From a checkpoint of a small image classifier: width 256.
Rows from block 7 of a small image classifier, named by matrix and row number. Rows with one number within an expert belong to one neuron, the router's apart. Each number is 128 + 32 x the weight over its row's rms, rounded and kept within 0 to 255. All counts start at 0. Numbers have three digits each. After the name is the row's rms in percent of the matrix's.
Before each expert's rows are labels from the 100 images, of 14976, where the router gives the expert most weight on average: "strongest on" is what is common among them. Only what is clearly more common there than usual is listed. The data: capsule endoscopy frames (Kvasir-Capsule). In brackets: how many of the 100.
# router: router (model.blocks.7.mlp.router.weight, 16x256), inputs 104-155
# up: expert up (model.blocks.7.mlp.up, 16x128x256), inputs 104-155
# down: expert down (model.blocks.7.mlp.down, 16x256x128, transposed), outputs 104-155

# expert 4
strongest on: finding: ileocecal valve (27)
router.4 064:120158082149122106185109123164131139116151175141185142137090153125096098117146113129107110057114128113125111112115040156139124162128112099086066174115123144
up.0 120:173131103084102128143131126101175049142089099189107043134113168117092134167106043106141189146183165118139147107185105126146138139173107095130079152150106123
down.0 141:143119121095123117125140156062096087113117116151081093212144127106149134142122114188189151126152114123134099183113122155131151120098112160127150104170154145
up.1 090:130077171114076212127140131120142129139135112182159158102156143141126101141074122118124078141123083155119100199182172168122181171134152123168109134192128151
down.1 094:178069064100121134089157087100164072160119088137053134134118136130120133142074118140183154120176134093152129105126150105128122060119102096090085130153119095

# expert 11
strongest on: finding: reduced mucosal view (54)
router.11 058:128114153181156112164071120081120155128139184129140138131153141102091083125139142116117106080120076133115080147095081123132186166145181170103052101108116115
up.0 120:161135120075127122083112145100109084096129121171107093129159062052115146202069096122179133189132109134132129130135148159175113112142122147131162092140132108
down.0 111:123168049127133131150140137150122137135106148080186098105100115113154150102184139126134148126106159144092163078136131094137074111153089102076191113128127107
up.1 099:122152113117135167052145113154124150110084141135154145131088134143087132149126137093122250155194157102141133072143154115097093133131076083151115064124112122
down.1 093:115188151076115152108121173124065121152166149096150152171147130128203213104148138151139090184113086198160149185096214128149101132101060139116197102103107147

# expert 5
strongest on: finding: ileocecal valve (61)
router.5 077:116156106148100111131128117176165144128155111121139115068101121103103118087158155162089116062080128121093101116149069090159113112156075078079088116120118122
up.0 188:077162138150188090158127152107158134132155192107174150112145127166064082104156166119099071094104167075102098122074049143104127110116173142156106210077125121
down.0 203:126116086179075148179140091154134184145161119086148185102135117144160141106129150194092076063084108093121080151167153148158128100105180118116146090184140153
up.1 134:103147164124146148158088129129106140124130181110124137108098150112170091124080160116141107132158110132165136154107094142158126161134193137106171153135159169
down.1 120:176117117171126165165116092132105163186085148098108210142122092156149127119073160174121126110101059136162151103126187124113129089121136133037148088116112167

# expert 13
strongest on: finding: ileocecal valve (65); finding: reduced mucosal view (30)
router.13 065:115146115158120113140125163184174137104185114120163136100157121084063119124168175109089082082124135086104089121134109099147115130153093105092101106114051103
up.0 089:088146106079129149120133133091082107123074090107113068149151111038135212160093162084146129164134100117155122154128116126165122125128177171125177116135139112
down.0 080:142066115117120072089121140074135078094141158185079091131137124094145137173128078153130113103138095110149140128103140156179167109206147075104074123125107147
up.1 097:147144130088169173150135100127087150113095077148151093102131125096143154155141106095149142157190134100109082132154113135139118153088178102118206154137114133
down.1 092:171079146110108125107110128140107094069145114180125103127120114119176093162127075128170130138146129102161107156118120204147075162148158090137110117143128163

# expert 10
strongest on: finding: blood fresh (52); finding: ileocecal valve (47)
router.10 169:184088118134092095076124118109098089101128105110083144143127089150144066142070158162171101146092169096129142185138128142169111078139135160113122154164153130
up.0 121:103100130170074112117124104137103141119128134091132159137112158174182126084090126154164086110094153066137145171151146177156122137085158145131114171192192133
down.0 110:153120049133140153121107048119066143097064166132117131158062154158149105118094090090126169165158143146152125075173121105136087125135157172116105107145128137
up.1 145:164155125079206136107120117096093109094116098116108120135133076120097101170151153125150140157137123142105118127099119127112106088104136152140156141079124116
down.1 164:127107167168165127108108183181145188160123100100150085086133109090149170141105161096097129180141113155113170102076202081066106134183067114149155063100098082

# expert 8
strongest on: finding: ileocecal valve (35); finding: reduced mucosal view (30)
router.8 083:106199091144147130156089152135179124134165153131174144140184169126090136127170108131106146075113136108091095098111041162165171175103083105102056103102107122
up.0 136:109067167154164128127133163104151106072137139175122069165179158084155139138129077101157157142133153163165139103102085120082094153074107147157153169082076077
down.0 155:078111177138088071188097136089107140112168105157151099116196135132138117122144109121131081129146088113120105163088100165118183183127169167123127202157197128
up.1 135:091188155135195150147089123104125139090155178152156126134183163112116112113155140130110159097165127087122048134081040143102145191094182156132117146075169113
down.1 150:107162103073139108115143106110083070073103103141154054163135194136099082118137088062170157188197137134142151123120125162145109173087134152166146180126135105

# expert 6
strongest on: finding: pylorus (75)
router.6 172:080100145114167152160141097131135177190099136119141137127093163174157141093138093083119133178188141124139150101118184146065150133086159157174167186118158145
up.0 106:146151057134163113119093138063073111068140135105103176181129108161074113161138137120153134157141143107062159110100131129116119111133116174094135101098152158
down.0 109:139113170171121182125106167161129145126145107154148147064127095068139136115098146137091111125115061149160129177088136113121112177152092135140135059134101105
up.1 103:114140155114110095162116077159143129153133141137111130080084168141155118080116087125106071130141130121176139142142110166132116167119167120120146208152204150
down.1 098:115079140102137102115133134136135106133137102120124049156160078098095131119123162142137143124108067073147148137084059087067161122145123137163115155132184099

# expert 2
strongest on: finding: ileocecal valve (35); finding: foreign body (29)
router.2 075:092181099169094136105122134186160139113155148113202144095127154111070085094151129098099108081141147108085118109142134143133108173120070070103092134131121120
up.0 178:120148149161115170094115103175086177084140141143161159087144189133128094114147104110177097108166202092087176148134145147126122198097110132123131169149155102
down.0 173:200152097068112151070120079133111121111079060142081079119081165104132100180089058110176148171142144137120199124135164121172124169151119125119124137168157133
up.1 033:134117203102132107131125118100161128130069115147146131119121099120130140176095118123116165138115136107112167180218136122107145132142231213135105118200138136
down.1 039:139132138117196119124152157093135145138114171141170172153189149153132118108162107125088126144150151170097156137100132183123092096071118084132142130145137136