A small image classifier, trained from scratch: width 256.
Rows from block 2 of a small image classifier, named by matrix and row number. Rows with one number belong to one neuron. Each number is 500 + 25 x the weight over its row's rms, rounded and kept within 0 to 999. All counts start at 0. Numbers have three digits each. After the name is the row's rms in percent of the matrix's.
After each neuron's rows are labels from the 100 images, of 14976, where the neuron reaches its highest value: "responds to" is what is common among them; "patch colour" is the nearest of a few named colours to the mean colour under the peak. Only what is clearly more common there than usual is listed. The data: capsule endoscopy frames (Kvasir-Capsule). In brackets: how many of the 100.
# fc1: MLP up (model.blocks.2.mlp.fc1.weight, 1536x256), inputs 0-85
# fc2: MLP down (model.blocks.2.mlp.fc2.weight, 256x1536, transposed), outputs 0-85

fc1.487 154:473471498494472542546478535502500466499485471479532487481488499528507521481489512504490516538486495457475504539474493468507517504463518507499475493500518427513469489457483486527488493508472531476524478550507494530510528474512536510561523499578498493518518513
fc2.487 166:507487527505485536503502510512466493498494517492523473505489476498560523501527492493512513517517507475446471497469495487520500525479515510523517522452481472517465445523486486483461483511490484489510493504461519508500539485499509475507462495525510500543519447
responds to: finding: pylorus (30)
patch colour: pink (97)

fc1.333 142:481444483496487549563472525507461449503496512505526521511514480505503527487497520526450514518489539453504474551461483457493485501455524508485472464527467494474493480484488511487455512529474521540529503533516521499546520509532517492543494500524451472558538515
fc2.333 154:472499524518524538505503507514522504510486478514521502487499519530510519512496564510492469498493522477513480478454484460523496512470514484530494477508529498547456509501494534492455517489504489460490541512512516488461519538482500492499510482543523506515537494
responds to: finding: ileocecal valve (28)
patch colour: orange (48)

fc1.411 121:475478486525493534552461541513494484499491470464502517484471460525538509488490480514520486510517499511497490531511506464472517502454509492512459509469546476537439488465491498522474527492430541487494488511522527527494567473495527498534525505542509489544529514
fc2.411 114:501529540505511523525524509493459509509509503479524514522501454471537522500533503523502533538512495480442523484479477465530500487498475510481523486508475472499487490504491494504497472528526482500471498517481519487497538506526497493507431501504502505514525424
responds to: finding: pylorus (29); finding: blood fresh (27); finding: ileocecal valve (26)
patch colour: pink (97)

fc1.581 171:435465470486468555541475483515509507525524512507468533482526495511510503526485515555494495553487530503500485509476496442495480513485535512473517482504530497502442489483506524502474542501460492494492484493546481497479557521484491490493534487510495446532516518
fc2.581 178:474528514502504487515529458525497494506484500511466527534515496507510486528479532521461519501504533494531464511472533456525460491479500491509505456527486509524495505495563511470481528516486487495476488485502504504500517528500504459467500488476484491528512437
responds to: finding: foreign body (45)
patch colour: yellow (34); grey (33)

fc1.458 128:467446470515473577541481506546527452521510524500481516471506485517505519515458519527473492535478521481474480525480480473486494515489512516493507490520501495523459462493487530484438522509449521484519486503531500510499559518499492489528513488509492472540519504
fc2.458 116:478479494488524519539524488515492506535494497495494515516516510488488486505488570517466492504501526486532473513474499465511484479478510497508508453526509516555482494513535523459456513523482497521511497499529525486497510533532520500485513498496500495517536470
responds to: finding: pylorus (43); finding: foreign body (30)
patch colour: pink (68)

fc1.475 108:492476524488498513522474517482467491489464471455541503506488497502515509476504490504504526516507473465479504508512527483490529477464493503502467507451492406512483483492481459516497471524501519517525467530468509543484518469515511497549469520528488496517503465
fc2.475 085:481533512496468516527463496479472554499493466500519518493458487499532514483543457512501493529501486483479521486481518479547505490468520507502509512452544454484472474512520471561533497511481429473483505511490518522491523475462531487485485506523528503514555467
responds to: finding: ileocecal valve (54); finding: blood fresh (31)
patch colour: orange (94)

fc1.468 150:490495520517495532508474522495472521497479464478554483476473507543513521493526505500515488520496490443470511469466502480502506495470501508507490522473507403533486484492471485538496471518482498493531508558489519516502525475487516503550476508576522501511526486
fc2.468 160:497507522486470518532493494511499509490469475484529484478463512528511524476494499485471492497509483468489502504481530478537505486456528508511470497486523454494491503482490474534476503505466474498504487509446493540471531481489542467509486524530498505552513443
responds to: finding: ileocecal valve (34); finding: blood fresh (31)
patch colour: orange (90)

fc1.600 124:509452505488491540542475501494503489513456503483516486492490526518479529479475547511462514522486510472478504523452509473482511515484493532490466482531499478483475496472477504504449508516464534501532484544499484498524534507499512475550506530534476483515502473
fc2.600 136:489505495483531523506487509530512502492490504480509466481494522511499520514490510479508507481505514530502450484497493486513511518474515509507510513491511521532446510508512498455457499507477490482487521477456502491440536506487494471482491504500530501532518459
responds to: finding: blood fresh (53)
patch colour: pink (57); orange (38)

fc1.338 134:489474510529505540532454538516491460504469461462531478479467496554518535475488512481486483499486499464494494521457473476473515509480495518509454498522504458516461496476465504497478500529475534494517510548511515505531528477504514499551488516566495485524528513
fc2.338 141:486499494504520536504503516517482513509482512498536498490483488506529523506526502514519522519519498494480470470480477490536509520464518499503518528439498487518446463533480508488451491490488478480505522496463529505469548506486504469508468484523524500539523444
responds to: finding: pylorus (28)
patch colour: pink (82)

fc1.228 100:459456460516468504549483524504496503518496489483499514473493483537498503482495496557495536539502508472487520491512511475485499480490512517497506505456551482525489452498478466542489523503449527481509492505516498515508555474452522491514526502533498475516513499
fc2.228 084:502523568489504525508516478524518496520497496470469490514523503491489514530461525489490471496508509502492476519485507487507527518514494521483483497547507504487469568477518527483490502484493487499467454511492482476417535531552482448487469551489498510500505439
responds to: finding: pylorus (38)
patch colour: pink (86)

fc1.75 108:504461497523480524549458514501496462490481499458504512487510482491489529509475505506473510525505495469497487524499530455477520466474488519478466452465470494479493501464472498495465541521463546542493494532492495521510521510519501464551483504508461486542523474
fc2.75 113:495537502489525510475519490518501489486530507514500486495484470504541515513500495488526473470507492517504467493510468515522525523463496484506531535488498514530467498520511511471485487480522453489475524467481524478457533490518486485471472506510547525532523482
responds to: finding: blood fresh (32)
patch colour: pink (84)

fc1.664 102:480464510484503526543495540495442491470489466495540520511490479527524495472535493517472523528497506452497499495455487470526489483444523490497485473512492446495497481482494472528495494530481503513527492520479524526535520488503533502528487490540459479546523509
fc2.664 102:490498512465488525514475487506499528502487486500517468493483505514540505511534476475508485492496521498495464525471515489493495498450523477539486512454516492528476490491512467498497515511474477506525517473473518499466543503482536496484492500532524512518547492
responds to: finding: blood fresh (59); finding: ileocecal valve (26)
patch colour: red (48)

fc1.636 139:497483499521470535513471499505509510525487476487504476448486514537521552487481513501514474525478501460454513508476479497506506529502494529523489525513556453504476479484476508524481495493444494456546515520508492478496544483451509502540514518568525505499504503
fc2.636 143:509496508489508491491537520511472497471452519527536501518476501510503486492523501502485531484520481480501479484488482495533507485445506484481490533469474471505507473521490494472462493495534499514515508511471536519509497504520509469512470486507485503548501466
responds to: finding: pylorus (32)
patch colour: pink (100)

fc1.163 158:475489501484483539542450525503479489497493466481533489490483493545538539475508482487496510501495500463477507522458487460491508507483501504535468500507517453519462502481469468529499499540465513498510526544500499515508553472483546492520488515563499494521542517
fc2.163 175:482514507512522540515501507521498511526498496469511482483471485509531533498519525503508491507521498483471482493480478475530505528479510505518509513492523471527447494503482516496463490494484475477489504508486514498466546498496514483511473487529545503533526428
responds to: finding: ileocecal valve (51)
patch colour: orange (94)

fc1.1 122:492461478492488539546480526499513462520492464468525487462466499508494532474488536511491508542488502445472499551508497477495514506465502517517467495517535432504474480458474494532468502484466528464521488543514500536501527477505537507560530501561510500528513506
fc2.1 126:513510543492474517497517483508472506489490517502510465518503506480531506507524478486514528516509500504455483479473506493539492522496495524531522536467480493518478468528507471493486493507472477490505497484443495504479551484462504449485478519505520506519495440
responds to: finding: pylorus (31); finding: blood fresh (25)
patch colour: pink (100)

fc1.595 116:488485530521473533504475518533530481513489474451487504463470490491508523495440518514520480536472467456469513523526525489476576490487492527473490482493511444490472528470478507525506504511471524481500444533508497521454529488500493490570480514530511483531517478
fc2.595 132:476502499508500544493518489518502478484530550483488512482546473477499511561517457519529503513529529549501460441500510475505501507485545492482525523440494537540456508480516486472482515479478492501453498478466491498441540523506476439475480500481503469532496475
responds to: finding: ileocecal valve (56); finding: blood fresh (42)
patch colour: pink (100)

fc1.43 110:483458508489499533548458519504471502486467483465527503501475494520531512485493524510488508514490501480488483500456497470490525492461514504496469485490530460522466506484498485510474496521457527506528505513512511512520542499484511505537476515560501484540525500
fc2.43 109:522525506494506504496477525513457490479481505513525500508465465485593509484528467480515526495456500485454483553461462522565514506455484501544528518484482473476471451547502496494499457526511460483504518479444555505479535483488500469501474488507527537531534450
responds to: finding: blood fresh (37); finding: pylorus (25)
patch colour: pink (65)

fc1.721 133:485469495495474512525503527517457472486483484529541481491486496540540479492507496487490512536480492433484497534446489496519502484489509502522485520491504460512510443518478488532475487520460504501551483516510513513542532471505527498531501502569502507510513502
fc2.721 131:496486501468489496523549472515473515485496547557508515544534500490502477512529515523461505470518545497515471503476489480503466508483523506479517481522462511510520469508539474454478518520496495545502512478469502498546494510527531494453487509473446481527504488
responds to: finding: pylorus (65); finding: blood fresh (29)
patch colour: red (26)

fc1.519 153:448450480490465584540480506541505491527527494510491520478505482517522529513477517538496498560468527483482491509478479468505491513484522512487515494506511503504464453496485521502462522503444491485511496502532495498488571518481501497518506483534495471531531514
fc2.519 152:461495523495508521534520464514498510522480500509472524525532517501493494525487546519465511510498532483520471492454521460509472475476514501499499447530507505541480525497548499477476521526473495506493498493506501493502534539486498462477498509498488479529521466
responds to: finding: foreign body (39); finding: pylorus (33)
patch colour: pink (61)

fc1.603 084:513486519471472489527479497472475497477479508517555489523495534491468517464520498507477537527496479468495535465478517498511497451486480516458467476496494441480518513500494465508497466534513483503531496546469500528512493498524506486526489533505440509506494496
fc2.603 088:522532560486475517492459490464501523461502481495499481497476496473506523490516448462569482486524462528488521475514533502508547479509480500504503512491501494424485518503492469535541492500515482498484461505452499547483490458490496501489481546483543499505496482
responds to: finding: ileocecal valve (40)
patch colour: orange (94)

fc1.122 141:469461509502465558538494509522500474503489514518522534513521496508495515495472536556453538553457530444484494529451491488536485511485524518466497469523471503479486483495485501505454503514490509499542498512501492511537517519511496488531507489523454465536518524
fc2.122 149:457509507484520532530517464528520521525515490512476503508510509505497483525512532493478477501500525503527474474444503476496490492444524481526522478511528508555478503510548516480482524504469461506493524499532528472491528524485504484474501488514522489529541485
responds to: finding: foreign body (31)
patch colour: orange (42)

fc1.153 088:466504501502460546515483485519520521502502516511489525458501497557494491519518506532491462534509508473500512462511527479501529490471512512478493499447532469512476516463501513533490533490466502497494509555527489506454553519478473458538509486529494465535519512
fc2.153 086:484497465510530502516511505528527484552495516479478516473492491492475517522446527533529515521495475531510500461541544487499530514499464535464529473486520517537462534500502528466467513490513516490460494495514490472427507524508446490508503494479534481507515460
responds to: finding: ileocecal valve (33)
patch colour: pink (79)

fc1.44 114:485446488461464519522469498492470514491500482457493517509462485446499489492502474514526489516468463497484513532542540505448612492481486528470501507455484467489476501498468493508504487517473504547510469501514507494465524467499497484545474513503495468541501519
fc2.44 123:488487489570490547467526523515538444504526542482482510461530479521471508559474481520526494501533517550526488438538495507474515516540530477459499522464509509521477519475469535480485529460530539474453453511496489509483482526526460503519518469496504481478485536
responds to: finding: ileocecal valve (39); finding: blood fresh (26)
patch colour: pink (94)

fc1.109 115:481480469527472543519461509503522477531510470473494493464480501548501521489479510512525478549486492475479512515502510488479518517491494516509502514485549456505460491464479514568514496482469514473510468534535487495481539495461496513546539514539545501505507521
fc2.109 115:447501486488491504526515453528495535523500514545478524513505501477513451518526494536484517559476490504483488470481506505509496502489529523493561503467494508541489463541557501505483515526489438520502517464518494475484533527470488462481475485493501479523519483
responds to: finding: ileocecal valve (46); finding: blood fresh (44)
patch colour: pink (99)

fc1.544 130:479500519514493519497493518490478486468500455507547471511485501531543493474563466485508513499483488458477515511455466501525495508482510493543503541502517436508497477526488484545505477518497470464531514526490507515511515471474516510519494501572541509495521507
fc2.544 132:479496472456488496540477479518488536518475490525494517501447508484540507483508515507472469491488486450504479553496513497509524483450518517506502471484518477497487481503508490519490517546476460532510501477500510494493534506506539469487467498518484488578522450
responds to: finding: pylorus (44); finding: blood fresh (39)
patch colour: orange (36); red (30)

fc1.767 124:494470515493488529560478500494481526505493468458515474502483513518515526471501530506492507518499497469471493507458504455491518508467506524500473494497506455524487481467483473534488502534466520484519479529506498514507538466474533464529492525534511488529514470
fc2.767 133:485491514482470549530462505514467518501491481482533485498451484490538514482535492491511487523494487470465493519473494489512520511434514512526513518455503448520461470515487477517482468525466467502507496523481528506476555484503532494524447506545523482567540464
responds to: finding: blood fresh (70)
patch colour: red (32); orange (31)

fc1.436 104:495442498506444528514483535508472489495484483470517479507481498528515513486506517510508512531485497473477503531484488481480519508446496530491476522490483462522492467485485489510468503497454519505540465539505509510529548464499490510541499523554494480529502509
fc2.436 088:473506509500482546518474504554541524541483480478509483438456481509480522522482533506496443514493479486460483467504517507476544511452494517497490514466529475508484533494469512512473516465446486485499517522493521496434544505476509471537473496526541486577524466
responds to: finding: pylorus (42)
patch colour: pink (64)

fc1.549 142:490472515480488537535481520500508477508477470479539490486486503531518525473488521494493522520492495473476492516465490481506516501466506516519451496522534446508470502461474484523464497513470524477522489537488515523499540486467527499540509520553495500530506487
fc2.549 153:478500526481500516522499494502464523485482500495519480514509488496549501496544495499477507517522514490459491479463496473524486511480519506537500518452495488546470474514516475514485482495464482502491520492464521500487548507475527461499457508517511495527511444
responds to: finding: pylorus (29)
patch colour: pink (77)

fc1.540 165:479478508488473547528456531494481482501477462478548499488473497516531518472506506505507522544473487445467505512466493479529510490464503517521494498487513449504466467505480483537497488529475505491529492529499511525493552477483535504546499507567516499526548491
fc2.540 183:475526537501501542511510476529514520534507496502483486474488499507535531520506527494498467511508508482451492503463483489531509521483510517525514517513541488520454505509507522508475510487476461478481503497498503477448557523489498455491470504530538520522525435
responds to: finding: ileocecal valve (26); finding: pylorus (25)
patch colour: orange (59); pink (41)

fc1.531 115:496445487490472512535480542471446480473487509504520515521529480470507503471498473535489557552493511475480528476479499474500487475505513517487502475472465475491505467508482456533500497548456521509530497511502495530535534480499506490523510490498472466502513506
fc2.531 101:508526530518507533501497469524542497534531485428458460482508490511489526536477513486527433478515509521487466530523497490484519548542505529506496503535540517479467534485514546469500498473488483474458439499499458482444512500535502511481493518488534507487499461
responds to: finding: pylorus (50); finding: foreign body (29)
patch colour: grey (47); pink (46)

fc1.321 102:498467485479478533534475517502482525511485451485532524487489476502536511475506491511480503541479489448483506487479499472537497478447512503515497484453487450489492473530490481533487495554475451520517482507521546540503548483493525489553480496524491502547540483
fc2.321 117:465551516527500534486517478531532500507536520488467509445493481518501530537490495516531458517537504511488501458507516472531526506485515490479504533462576499525460542454507522512497525446494477482436493511498484471413543525479473454487493492526548503505516479
responds to: finding: ileocecal valve (50); finding: blood fresh (32)
patch colour: orange (68); red (31)

fc1.558 143:484500511528473537520482516519515469531486469465515484456491512562499533487466534506493491512488489456488510519494535478506520510480507526509466501506542440502477504446474498536479516501449526480528482539500494523496525480475528469541525525572513499516506493
fc2.558 146:525488522510506503493521544493465494485466521510547499502478488492515511485518487508518530527500474492470506475496483511526541475445488495470499520449463455498487465518457495484465469490528509487516502514463554525505503496517489475543467490519478508558501484
responds to: finding: pylorus (29)
patch colour: pink (54); orange (46)

fc1.478 125:499490516493488507526519519492507496489466459490512486501492505544525507468491487496467526497511531467507475536462496456522478471423509489522448501506529461497508482488514473520510517512482512475528484524485530551516514465494533496524522505534500515528520477
fc2.478 149:487476497506523539506460515532499506506504480503513470492470496523523523502508530483523486497481510491488462512460453511512512522425529498530509522516514477513458469537489526486461480497482458468520534487499536498472537504482515525508500466544525496571538513
responds to: finding: blood fresh (47); finding: ileocecal valve (37)
patch colour: red (40)

fc1.704 122:491471517537516511520476542509489450499500489473517543492457471474503508508474515517503492518484473479489505522518518505469559476480485504456471465494497458503474537469481527521479485482519537506491476541517515513475499516540469502573464494530470487517524505
fc2.704 126:499487508498486543494473514485478487469538542481533474502515479496515520516525463502579498514504514522483473469516498495483510544488521494495539535458479501484482473506478473480510487503497479490495497484465482507498522472488483514489497494512513477517507531
responds to: finding: ileocecal valve (44); finding: blood fresh (31)
patch colour: pink (64)

fc1.759 180:455499469499465516526453481486507485505523517530489551495527497504498517513482500557498529535477513488507518520489486491537460519499508510475522492501511513482476502502495520524504497511490481482510497488526477477493514524493469510490524476508479462500499534
fc2.759 194:481510487482530496534541486504481489494509488505495532532505477491502484505506486511457515488520521489561465527484505465523467462452506459509500452519492505520503504514561493481497510526491490526482515498503528537513514521541527501470495488492482502533542477
responds to: finding: foreign body (37)
patch colour: yellow (38); grey (32)

fc1.543 111:491479534476484525554470515493459477447484483442546504529464487492497516464511499504483526498499490468501487547484525453482511481444495491477437457518478458481490510471489470516501486527492527532513492551461523526535501467521528523534481517525463476530534508
fc2.543 128:486557502525516525466513504502513541506518526519502515485524502552538521532538500523518493505509533509488475463469474479561464492465534488516513524473535515490493479500513514511515520483504469433464539485498499511454508528437491457449504462513525512497524477
responds to: finding: ileocecal valve (29)
patch colour: orange (95)

fc1.281 074:492463504472414500531474491505526543515488489515503507483492549520465498476499503500482516573494475468503535514488549472516524500495536532489469496485509463499519489472516466534515496497456477518549428518503480510506515482462537473506523533527466472498484507
fc2.281 062:509566513507506474489527490502512482464496518519473528520479477439503477509528462485474509456518495503520491483510537507547489470470499485488507482504482492525521524517543505481497505510544466545470509493480523504487467523542504475485484502461482538508533465
responds to: finding: pylorus (56)
patch colour: orange (41); pink (33)

fc1.33 161:467446485513488561550476536520496471513487492494521505486496496531516505486492531515482506526486505474502490516457474484466513512471519507507463499518518451533460474487481509500436500509451533503532499545539516509527544507510515496540518493553495484527520530
fc2.33 163:484502530508521532520515518507478498499487506492521497506490484506523533488519516505487524526527510467471489483466482466527483506475501509500493501497487466536460487495483507493465497488488494487496521524480528503495540500517514469520465502527503507532529446
responds to: finding: pylorus (33); finding: blood fresh (27)
patch colour: pink (87)

fc1.766 136:489407500497484553544486520519486493529476490504533504487492501513493522492492537513484522553468498465485491525458476489494512508442523504496471497506495450516479454522469514498436489513477522495538483530513523509525534496499504508569508490562484489542516508
fc2.766 139:491502515490528518502495503498483502488469497516514464518481518517522489489527531480505500485487509488506461492446489504510496511443523496540497515493507475514472495541513507494476485492495476495530547489488531486478519517485509480497501497523518512557532482
responds to: finding: pylorus (33)
patch colour: pink (83)

fc1.48 087:493467515465482519508510502489460521473468505512528498542504499511548495481531517507466526519475494458470512491453504485523513486434497524495492486492488444505513450506515469508484492540491486541535471524489512509515527519525506469521490524513476488541524500
fc2.48 077:530505503477517497522469490487447522511488481489531496522454479447525518478498505513542519509464459499468514504495507507496551501498460534493552503445464447457485478541501460521509460568502482500497508482439514497471513476502489501514428528500521487498508448
responds to: finding: blood fresh (49); finding: pylorus (49)
patch colour: red (33)

fc1.471 132:484469492486471542546457503529494476509468489485498492482488503531509536482466512500479496513486512459465497528451493468483501511488505539517461489533508488500456502471471495494462519518428520496530495518501490499523576486484534443523495519525490476539505472
fc2.471 137:481506500498519544534490504529484493530508518473510502497490472483532517512511520508504516503507503493472462500483480479520517528461501514493533495490504494528443491515508516472463488511506494499482507504494539484463547508521486471500449504512533497526550427
responds to: finding: pylorus (29)
patch colour: pink (82)

fc1.286 112:507478511476503512516507527488506483488468491494500496508503515542455519483494506490469520502523513471523499507454517483517496449459508489494438464505509456497512519469521499496483521503481522521532483569492523535512506503526531484539534528504460501530519486
fc2.286 135:504510478529526485463510513537543454527457515528487503462472514523492510525435522515491502506491503488521475496479490534551508497482496492481491500495533512496492489519499554476444520473529500451500491490493522492453483564503474459509526466492524536525499472
responds to: finding: ileocecal valve (33)
patch colour: red (57)

fc1.189 125:498459469465452527492458494503501501498505496497508447496494529487525503482512509483525491529460497481482515521495487511472534523519498554527507542472513499523494451514470482521484485506450504504548511509516468495502547464479501484531513526539524507486497538
fc2.189 124:523510533502513508509555511490489482491493512509516499542512483502513490487540502486443542473537514491513478521486467469546473492506499483515489484542467506472515480531517474462499487515530519524509476498455529527540488492564526522476490503491481531495512450
responds to: finding: pylorus (57)
patch colour: grey (63); pink (31)

fc1.129 168:469454484481482575546457493499492478510503526504495538513525485487511526516483508550470517537479519490482497526444486475508482512488538523476504463517482514476456494493489514496476499531477490505514496500519497495496544531512487499519497499515467444530528517
fc2.129 175:463531500481513493524535453515503526520509483519470522526504507510506480515496526517463487494515527485540469521476522461521469486480508494519515462523526508523501519502574505485498524515472466509487509487513501488493520522486522475453496494492505495520522464
responds to: finding: foreign body (45)
patch colour: yellow (40); orange (36)

fc1.677 090:472487521467484543516494509522486505452522480505539499511486491527536454498523499499486506504469483479488500506479498496507532507416515496491503513469472465513494491497496492508506490523522481534521488530493539530494518492516495487529453498558507484531534530
fc2.677 102:463495515491471500472521469530549538527474469523457493484484546530482468525479516507524474523501496523503455449503545498525519483472531497484482536489553516523481500491529544509487561459483459477494449472518458507464511524453502499487547466515545497530498507
responds to: finding: pylorus (52); finding: blood fresh (46)
patch colour: red (31)

fc1.106 113:471452469488469545542473512523498466498478478495527483474467501526527529493492511504491515514481498472489490523445487507512512509460534513522484518493510483522485474503475498507453504518436505494546506515514507505523551490507523491533526500553511481558533521
fc2.106 096:478490506470531517539458498502473500483498486485498499502491495512523507503503510496517510486494506493515461526459477488507510506429530508528507497492511480493466500531545473498490482524456454497523521474481527512445563501506521496491494508508505484568539487
responds to: finding: pylorus (33)
patch colour: pink (78)

fc1.317 114:490468515439440504524456449485478508507508513475481504510495528433496499499502501527504523534457484488472516550519536515469564509512499542470511488490488519469491509496487478514503488537469489543531445506517465484500516505510495468510469540503488474505488500
fc2.317 117:472519461514528519490518522518524473498533540500511532493538457505489496554521479530514510486545529545553468447512490484507485486518526451465543493470488549530489500517510501466500532495528509492450529473481505509478483541517482496465504449484500489490512521
responds to: finding: foreign body (29)
patch colour: grey (58); pink (27)

fc1.496 128:491462484485472554536475494542509481528471489499486488482487510518511521479493530516479488530483516465478484537469487481482509519470505540508493500523520473503461478494493514501444514522428489498529486514529493492496567487489529471535512501521507490552521496
fc2.496 133:478513507518552523509514516520480468507500511475493505509491463499530507521491518507512515510521513508503456504483487471532488505456506488520517496492502491559439507519511530466459499492502488474469512510505543503455529529520473484512490474516533494536539440
responds to: finding: pylorus (37); finding: foreign body (28)
patch colour: pink (72)

fc1.180 101:492508482502477486520483501506491509492517466477511507476470487509498475485505441501508466503506454499510520469540587496492515453479501481498486521436536443513513522478512469568537514484489490521481508521504526520459506466504526498514490500508529500490509489
fc2.180 103:505539516511472486495535507463501510505512482520510533515513498502513494498519468523491527515503504485500534487497492482560481447550498482504492486496517484490536482517511491535546500516563478468490463507507502531511435512487513505469513481503495531409494474
responds to: finding: ileocecal valve (28)
patch colour: orange (93)

fc1.367 175:483474491503473537516484517526499499521485488510514482474486509550530515492505522498498478539474495456464505510453474495489504525487508518518483521495532457533480459491469514524465500493451504487549511527527502494518546503469512496546514493575507503506514510
fc2.367 203:503489517475508497501517510524489512477449492516525476516471518515510497480514513481482514497492496479496472505470485510546506497446508498515484523494493479507491470526491498478458494491503471496535509502455530521502516496501529466514495495521501520554505450
responds to: finding: pylorus (30)
patch colour: pink (66)

fc1.755 152:499490520495487536537481515479446498480489472464553487523482510516526519481522491502491516523494489450467498491458514470517521490475503517516483503485480429502489493485476460527494480544479513482514491539477499525506527481489530495540479524555505493519509471
fc2.755 164:518489517444491514518476488484475534479467504492524453528467528511537512476531496475518505495493495501472458518479515490501512529469529526517499515457494480490476478522506463485482475517478468502518507490452499525487531475489528477495472537504520502536513455
responds to: finding: ileocecal valve (62); finding: blood fresh (33)
patch colour: orange (90)

fc1.717 141:482436514511501563526469527519484483503485487476521494494487491512523517502483551511511492528465494464482484522459473496480544522460504513497484514501500473528458486501484526494408476498482512491528470524520522497500534495500496508540502497550502486533521519
fc2.717 161:493463475497540522510485517521461492508499503521503488508483487516533496499505551494504490494476512493509459533457447517491501537460532496537517528507489490528476456542497524469446471509485478502520529479511556481499532511505512504511496471519507480555507492
responds to: finding: pylorus (30)
patch colour: pink (90)

fc1.615 135:487490510500478534541464494508531500517476479452503470468496525550489530481471529487493502506506510496499495523482518465486502520503498512513439513515537509511459499450460499497474517493448542476510471544488468513505535484483535477526545532544512496517510490
fc2.615 141:514520522506511525493505501523486510488485508481513476486470493503531541493517486483513514493511485499453471458488481486530533527481484523499506532479499482489460503487484490489481481498495494476486503497458500501486555474488504451500440513521536507533517439
responds to: finding: pylorus (28)
patch colour: pink (42)